config.yaml
model: "image classifier"
optimizer: "nadamw"
grad_clip: 0.5
epochs: 32.9
Rows from block 4 of a small image classifier, named by matrix and row number. Each number is 128 + 24 x the weight over its row's rms, rounded and kept within 0 to 255. All counts start at 0. Numbers have three digits each.
After each channel's rows are labels from the 100 images, of 14976, where the channel reaches its highest value: "patch colour" is the nearest of a few named colours to the mean colour under the peak; "strongest on" is what is common among them. Only what is clearly more common there than usual is listed. The data: photos of plants, animals and fungi (iNaturalist). In brackets: how many of the 100.
# conv: 3x3 conv (model.blocks.4.conv.weight, 96x96x3x3, each kernel summed), inputs 48-95

conv.51:111142127128155081112147106097144158137123074168172126135114111120120162125118158133131130139090124134130122149155128109152119152143099145119064
patch colour: black (63)
strongest on: class Aves (93); phylum Chordata (93); order Passeriformes (63)

conv.68:144111139100120123082080077115116121127119090142110171139114130132117111139116095118161130095140143106159096123152110126170119127093157111127114
patch colour: black (50)
strongest on: order Passeriformes (60)

conv.59:119132116116163109128140153126095149122080125071137128145130126152129133106125143095143094119128134130144119075114153094178146146108126148096131
patch colour: white (53)
strongest on: class Aves (83)

conv.79:123132110080139157139142125157102109106099152136155099125078146101100132122142145154126109116101138120132115092163149148086172146151090126133141
patch colour: black (27)
strongest on: class Aves (98); phylum Chordata (98)

conv.69:130067077106131116163156084128112167131121052145116135111139125128120155129125103092136117118140139134074135111140135133132142118126159103153096
patch colour: black (29)
strongest on: order Passeriformes (59)

conv.43:120136117142132098073119192137123095136121110117055100130153163167138143116091143114079136123133138146140124120153160128173119096121126127145080
patch colour: white (42)
strongest on: class Aves (86)

conv.58:153176109118101142108088136130111116111122138161084117118130165124124146140131147121112117090149162096100077131142093179105094139120114100130108
patch colour: black (79)
strongest on: phylum Chordata (93); class Aves (91)

conv.55:132117147140153130097154143134097110085107139107125131109138094145146068102148130125112125104130153041132031109122133129100122118116139151109139
patch colour: white (58)
strongest on: class Aves (88); order Passeriformes (59)

conv.23:169129135157100068108106158144101114102150121087123112132083147139136100113139119109122106112131102109131104117109135163127110128168104131103155
patch colour: white (57)
strongest on: class Aves (88)

conv.21:116128139104086133120110159122127123109105148086136122086089088141145127121101071128136131148131130135167112101123123154154112083149109135119099
patch colour: black (47)
strongest on: class Aves (95); phylum Chordata (95); order Passeriformes (57)

conv.18:165114087112148141135098155120092133147134094130090127149129119144137137177120150115072151118112140124132112139149165135088120098165105093109102
patch colour: white (56)
strongest on: phylum Chordata (94); class Aves (93)

conv.64:124149149109138108133187135142124147106103060153089117128127147165113146076127120134117123138166153133093161119143107144128152156123145158115130
patch colour: white (60)
strongest on: class Aves (86); order Passeriformes (65)

conv.33:128107103115156085127132104093111117152124127144063117121125120097112139147101127114097147124123166117132151136153129089152123132148160074119117
patch colour: white (58)
strongest on: class Aves (89)

conv.48:120163127095109080153091092117117136107151119171148100138111137160133146153109120094128100149163107096093140095155066151111123147129166149127162
patch colour: black (67)
strongest on: class Aves (85)

conv.8:131110108083162135110115081149109123102134131132126122163120124118113136111104096106137130142121117122163082151121119101132096151138145159149086
patch colour: black (70)
strongest on: phylum Chordata (92); class Aves (91)

conv.2:104095061107134146092132096162141127078126124140114171105131117096160111148139166119120141114124158079138107114118142135106095112141099066143107
patch colour: white (33)
strongest on: class Aves (89)

conv.39:118103155139127119128139108167111116156121107165127170104134118100079122098101107135124149099118146140139139112117076095157166181103120097126092
patch colour: black (30)
strongest on: class Aves (89)

conv.82:126144096129157044167101151112145093110128087158125075119115117127081110145110098151089123145128111143141144103151135121104133132161156108173107
patch colour: black (58)
strongest on: class Aves (91)

conv.44:097125168131106128118072129163081145083135107124104104139121122133120125146120102140164155115146101127173130092109088148188148160090128157107115
patch colour: white (40)
strongest on: class Aves (86)

conv.37:130127053131154149116146112121074155131142119092053113096161142114137084108152118133053118124146123093105098135106138108139147125121116108135121
patch colour: white (63)
strongest on: phylum Chordata (93); class Aves (91); order Passeriformes (59)

conv.22:111110146138135135160089122130135141077101122146143132122115119072116116133164120145153134170105162132122167116145100126117125145108149118097105
patch colour: white (59)
strongest on: class Aves (85)

conv.30:146129169105136124133086099144108096159144124119135138127099136143107120140136103113105167103134073147160135118105147120090144102118084142131091
patch colour: black (34)
strongest on: phylum Chordata (94); class Aves (91)

conv.76:139131144104106196063094114149138146134156161075128146080118118139139124135137125102137131147122098118099080153120122125127171120134120150167144
patch colour: white (56)
strongest on: class Aves (85)