From a checkpoint of a small image classifier.
Training: nadamw at rate 0.0015, 40000 steps.
Data: trained on photos of plants, animals and fungi (iNaturalist), 155796 training examples.
Rows from block 4 of a small image classifier, named by matrix and row number. Each number is 128 + 32 x the weight over its row's rms, rounded and kept within 0 to 255. All counts start at 0.
Before each channel's rows are labels from the 100 images, of 14976, where the channel reaches its highest value: "strongest on" is what is common among them. Only what is clearly more common there than usual is listed. The data: photos of plants, animals and fungi (iNaturalist). In brackets: how many of the 100.
# conv: 3x3 conv (model.blocks.4.conv.weight, 96x96x3x3, each kernel summed), inputs 0-47

strongest on: order Passeriformes (51)
conv.54 [129 201 124 158 149 133  85 145 121 127 120 122  67 109  42 132 110 120 170  91 111 129 111 163 124 137 113 110  99 104 110 105 152  67 103 139  99 103  61 173 165  77 131 116 133 116  77 115]

strongest on: order Passeriformes (60)
conv.68 [ 99 113 136 142 137 106 173 155 153 137 151 157  85 101 123  52 142 177  76 168 131  78 108 101 101 113 168 129 175  53  82 114 161 128 106 135  40  98 105  93 149 101 103 126 129 133 100 135]

strongest on: phylum Chordata (95); class Aves (93)
conv.40 [ 79 152 123 135 142  84 116 113 151 107 152 112  61 110 117  88 102 167 119 196  99 151  36 139 189 135  77 105  95 120 131 135 130  91  96 137 137 168  83  94 171 133  93 195 141 147 102 139]

strongest on: phylum Chordata (93); class Aves (91); order Passeriformes (59)
conv.37 [117 108 135 135 103 166 116 167 159 182  86 109 129 142 145 175 123 159 143 126 154 131 120 122  40 122  91 128 116  78 152 115 142 131 141 111 124 150  98 121 156 165 171  99 106 141 101 120]

strongest on: phylum Chordata (92); class Aves (91)
conv.8 [139 101 157  66 110 140  82 143 106 193 167 179 154 153 120 137 109 139 116 114  91  93 152 133 153 134 141  98  98  62  65 121  81 142 151 106  78 158  46  37 127 139 125 162 130 112 112 104]

strongest on: class Aves (83)
conv.59 [ 66 150 122 156 126  94  52  98 125 129  99 181  75 102 109 106 116 112 120 122 128 122 101  56  80 149  77  97  68  92 130 171 200  97 101  88 136 121 110 107 125 139 123  64 118 146 109 130]

strongest on: phylum Chordata (93); class Aves (91)
conv.58 [154 134 132 162 123 179 192 168 157 189  89 149 124  98 140 153 118 130 112 170 109 161 132 207 122 140  81 135 113  59 129 101 120 105 138 162 154 191 138 125 151 140 158 151 162 130 162 169]

strongest on: phylum Chordata (94); class Aves (91)
conv.30 [132 154 158 127  94  88 109 138 129 156 173 157 130 134 118 111 155 144 144 120  66 138 179 111  99 108 125 109 180 139  87  61 150 117 126 167 136 196  68  82  71  83 156 103 173 149  72 155]

strongest on: order Anseriformes (32); family: Anatidae (32)
conv.6 [176  99  96 136 142  60  89 105 115 103  94 127 149  45  96  70 117 129  70 114 157 146 101 138 127 127 119 105 159 172 167 123 131  69  70 107 140 152 136 131 130 135 172 102 119 131  91  61]

strongest on: class Aves (88)
conv.23 [121 151  96 112 124 124  48 138  95 122 136 116 134 153 130 118 101 133 146  71 191 191 147  60  58 121 115  98 104 152  46 127 154 115 113 110 110 165  79 108 184 135  88 137 137 128 111 107]

strongest on: class Aves (91)
conv.82 [171 100 175 150 155 129 154 122 116 149 121 123 122 118 133 154 130 125 115 111 109 152 101 100 149  78 131  49 150  95  88 123  97 133 130 167  54 105 105 124 105  87 105 156 118 108  95 154]

strongest on: order Passeriformes (59)
conv.69 [145  74  86  91  69 152 137 139 112 128 143 130 179 112 153 148  77  99 180 101 150 104 113 156 150 124 116 120 127  99 132 160 155 121 145 166 199 119 138 116 155 133 172 112 138  95  46 111]

strongest on: phylum Chordata (94); class Aves (93)
conv.18 [145 118  90 133 142 164 148 162 137 154 107  60 132  68 159 159  81 121 128 143 182 122  88 158 106 141 174 129 185 132 156 105 122 128 146  93 180 148 195 108  91 106  71 144 100 153 169 117]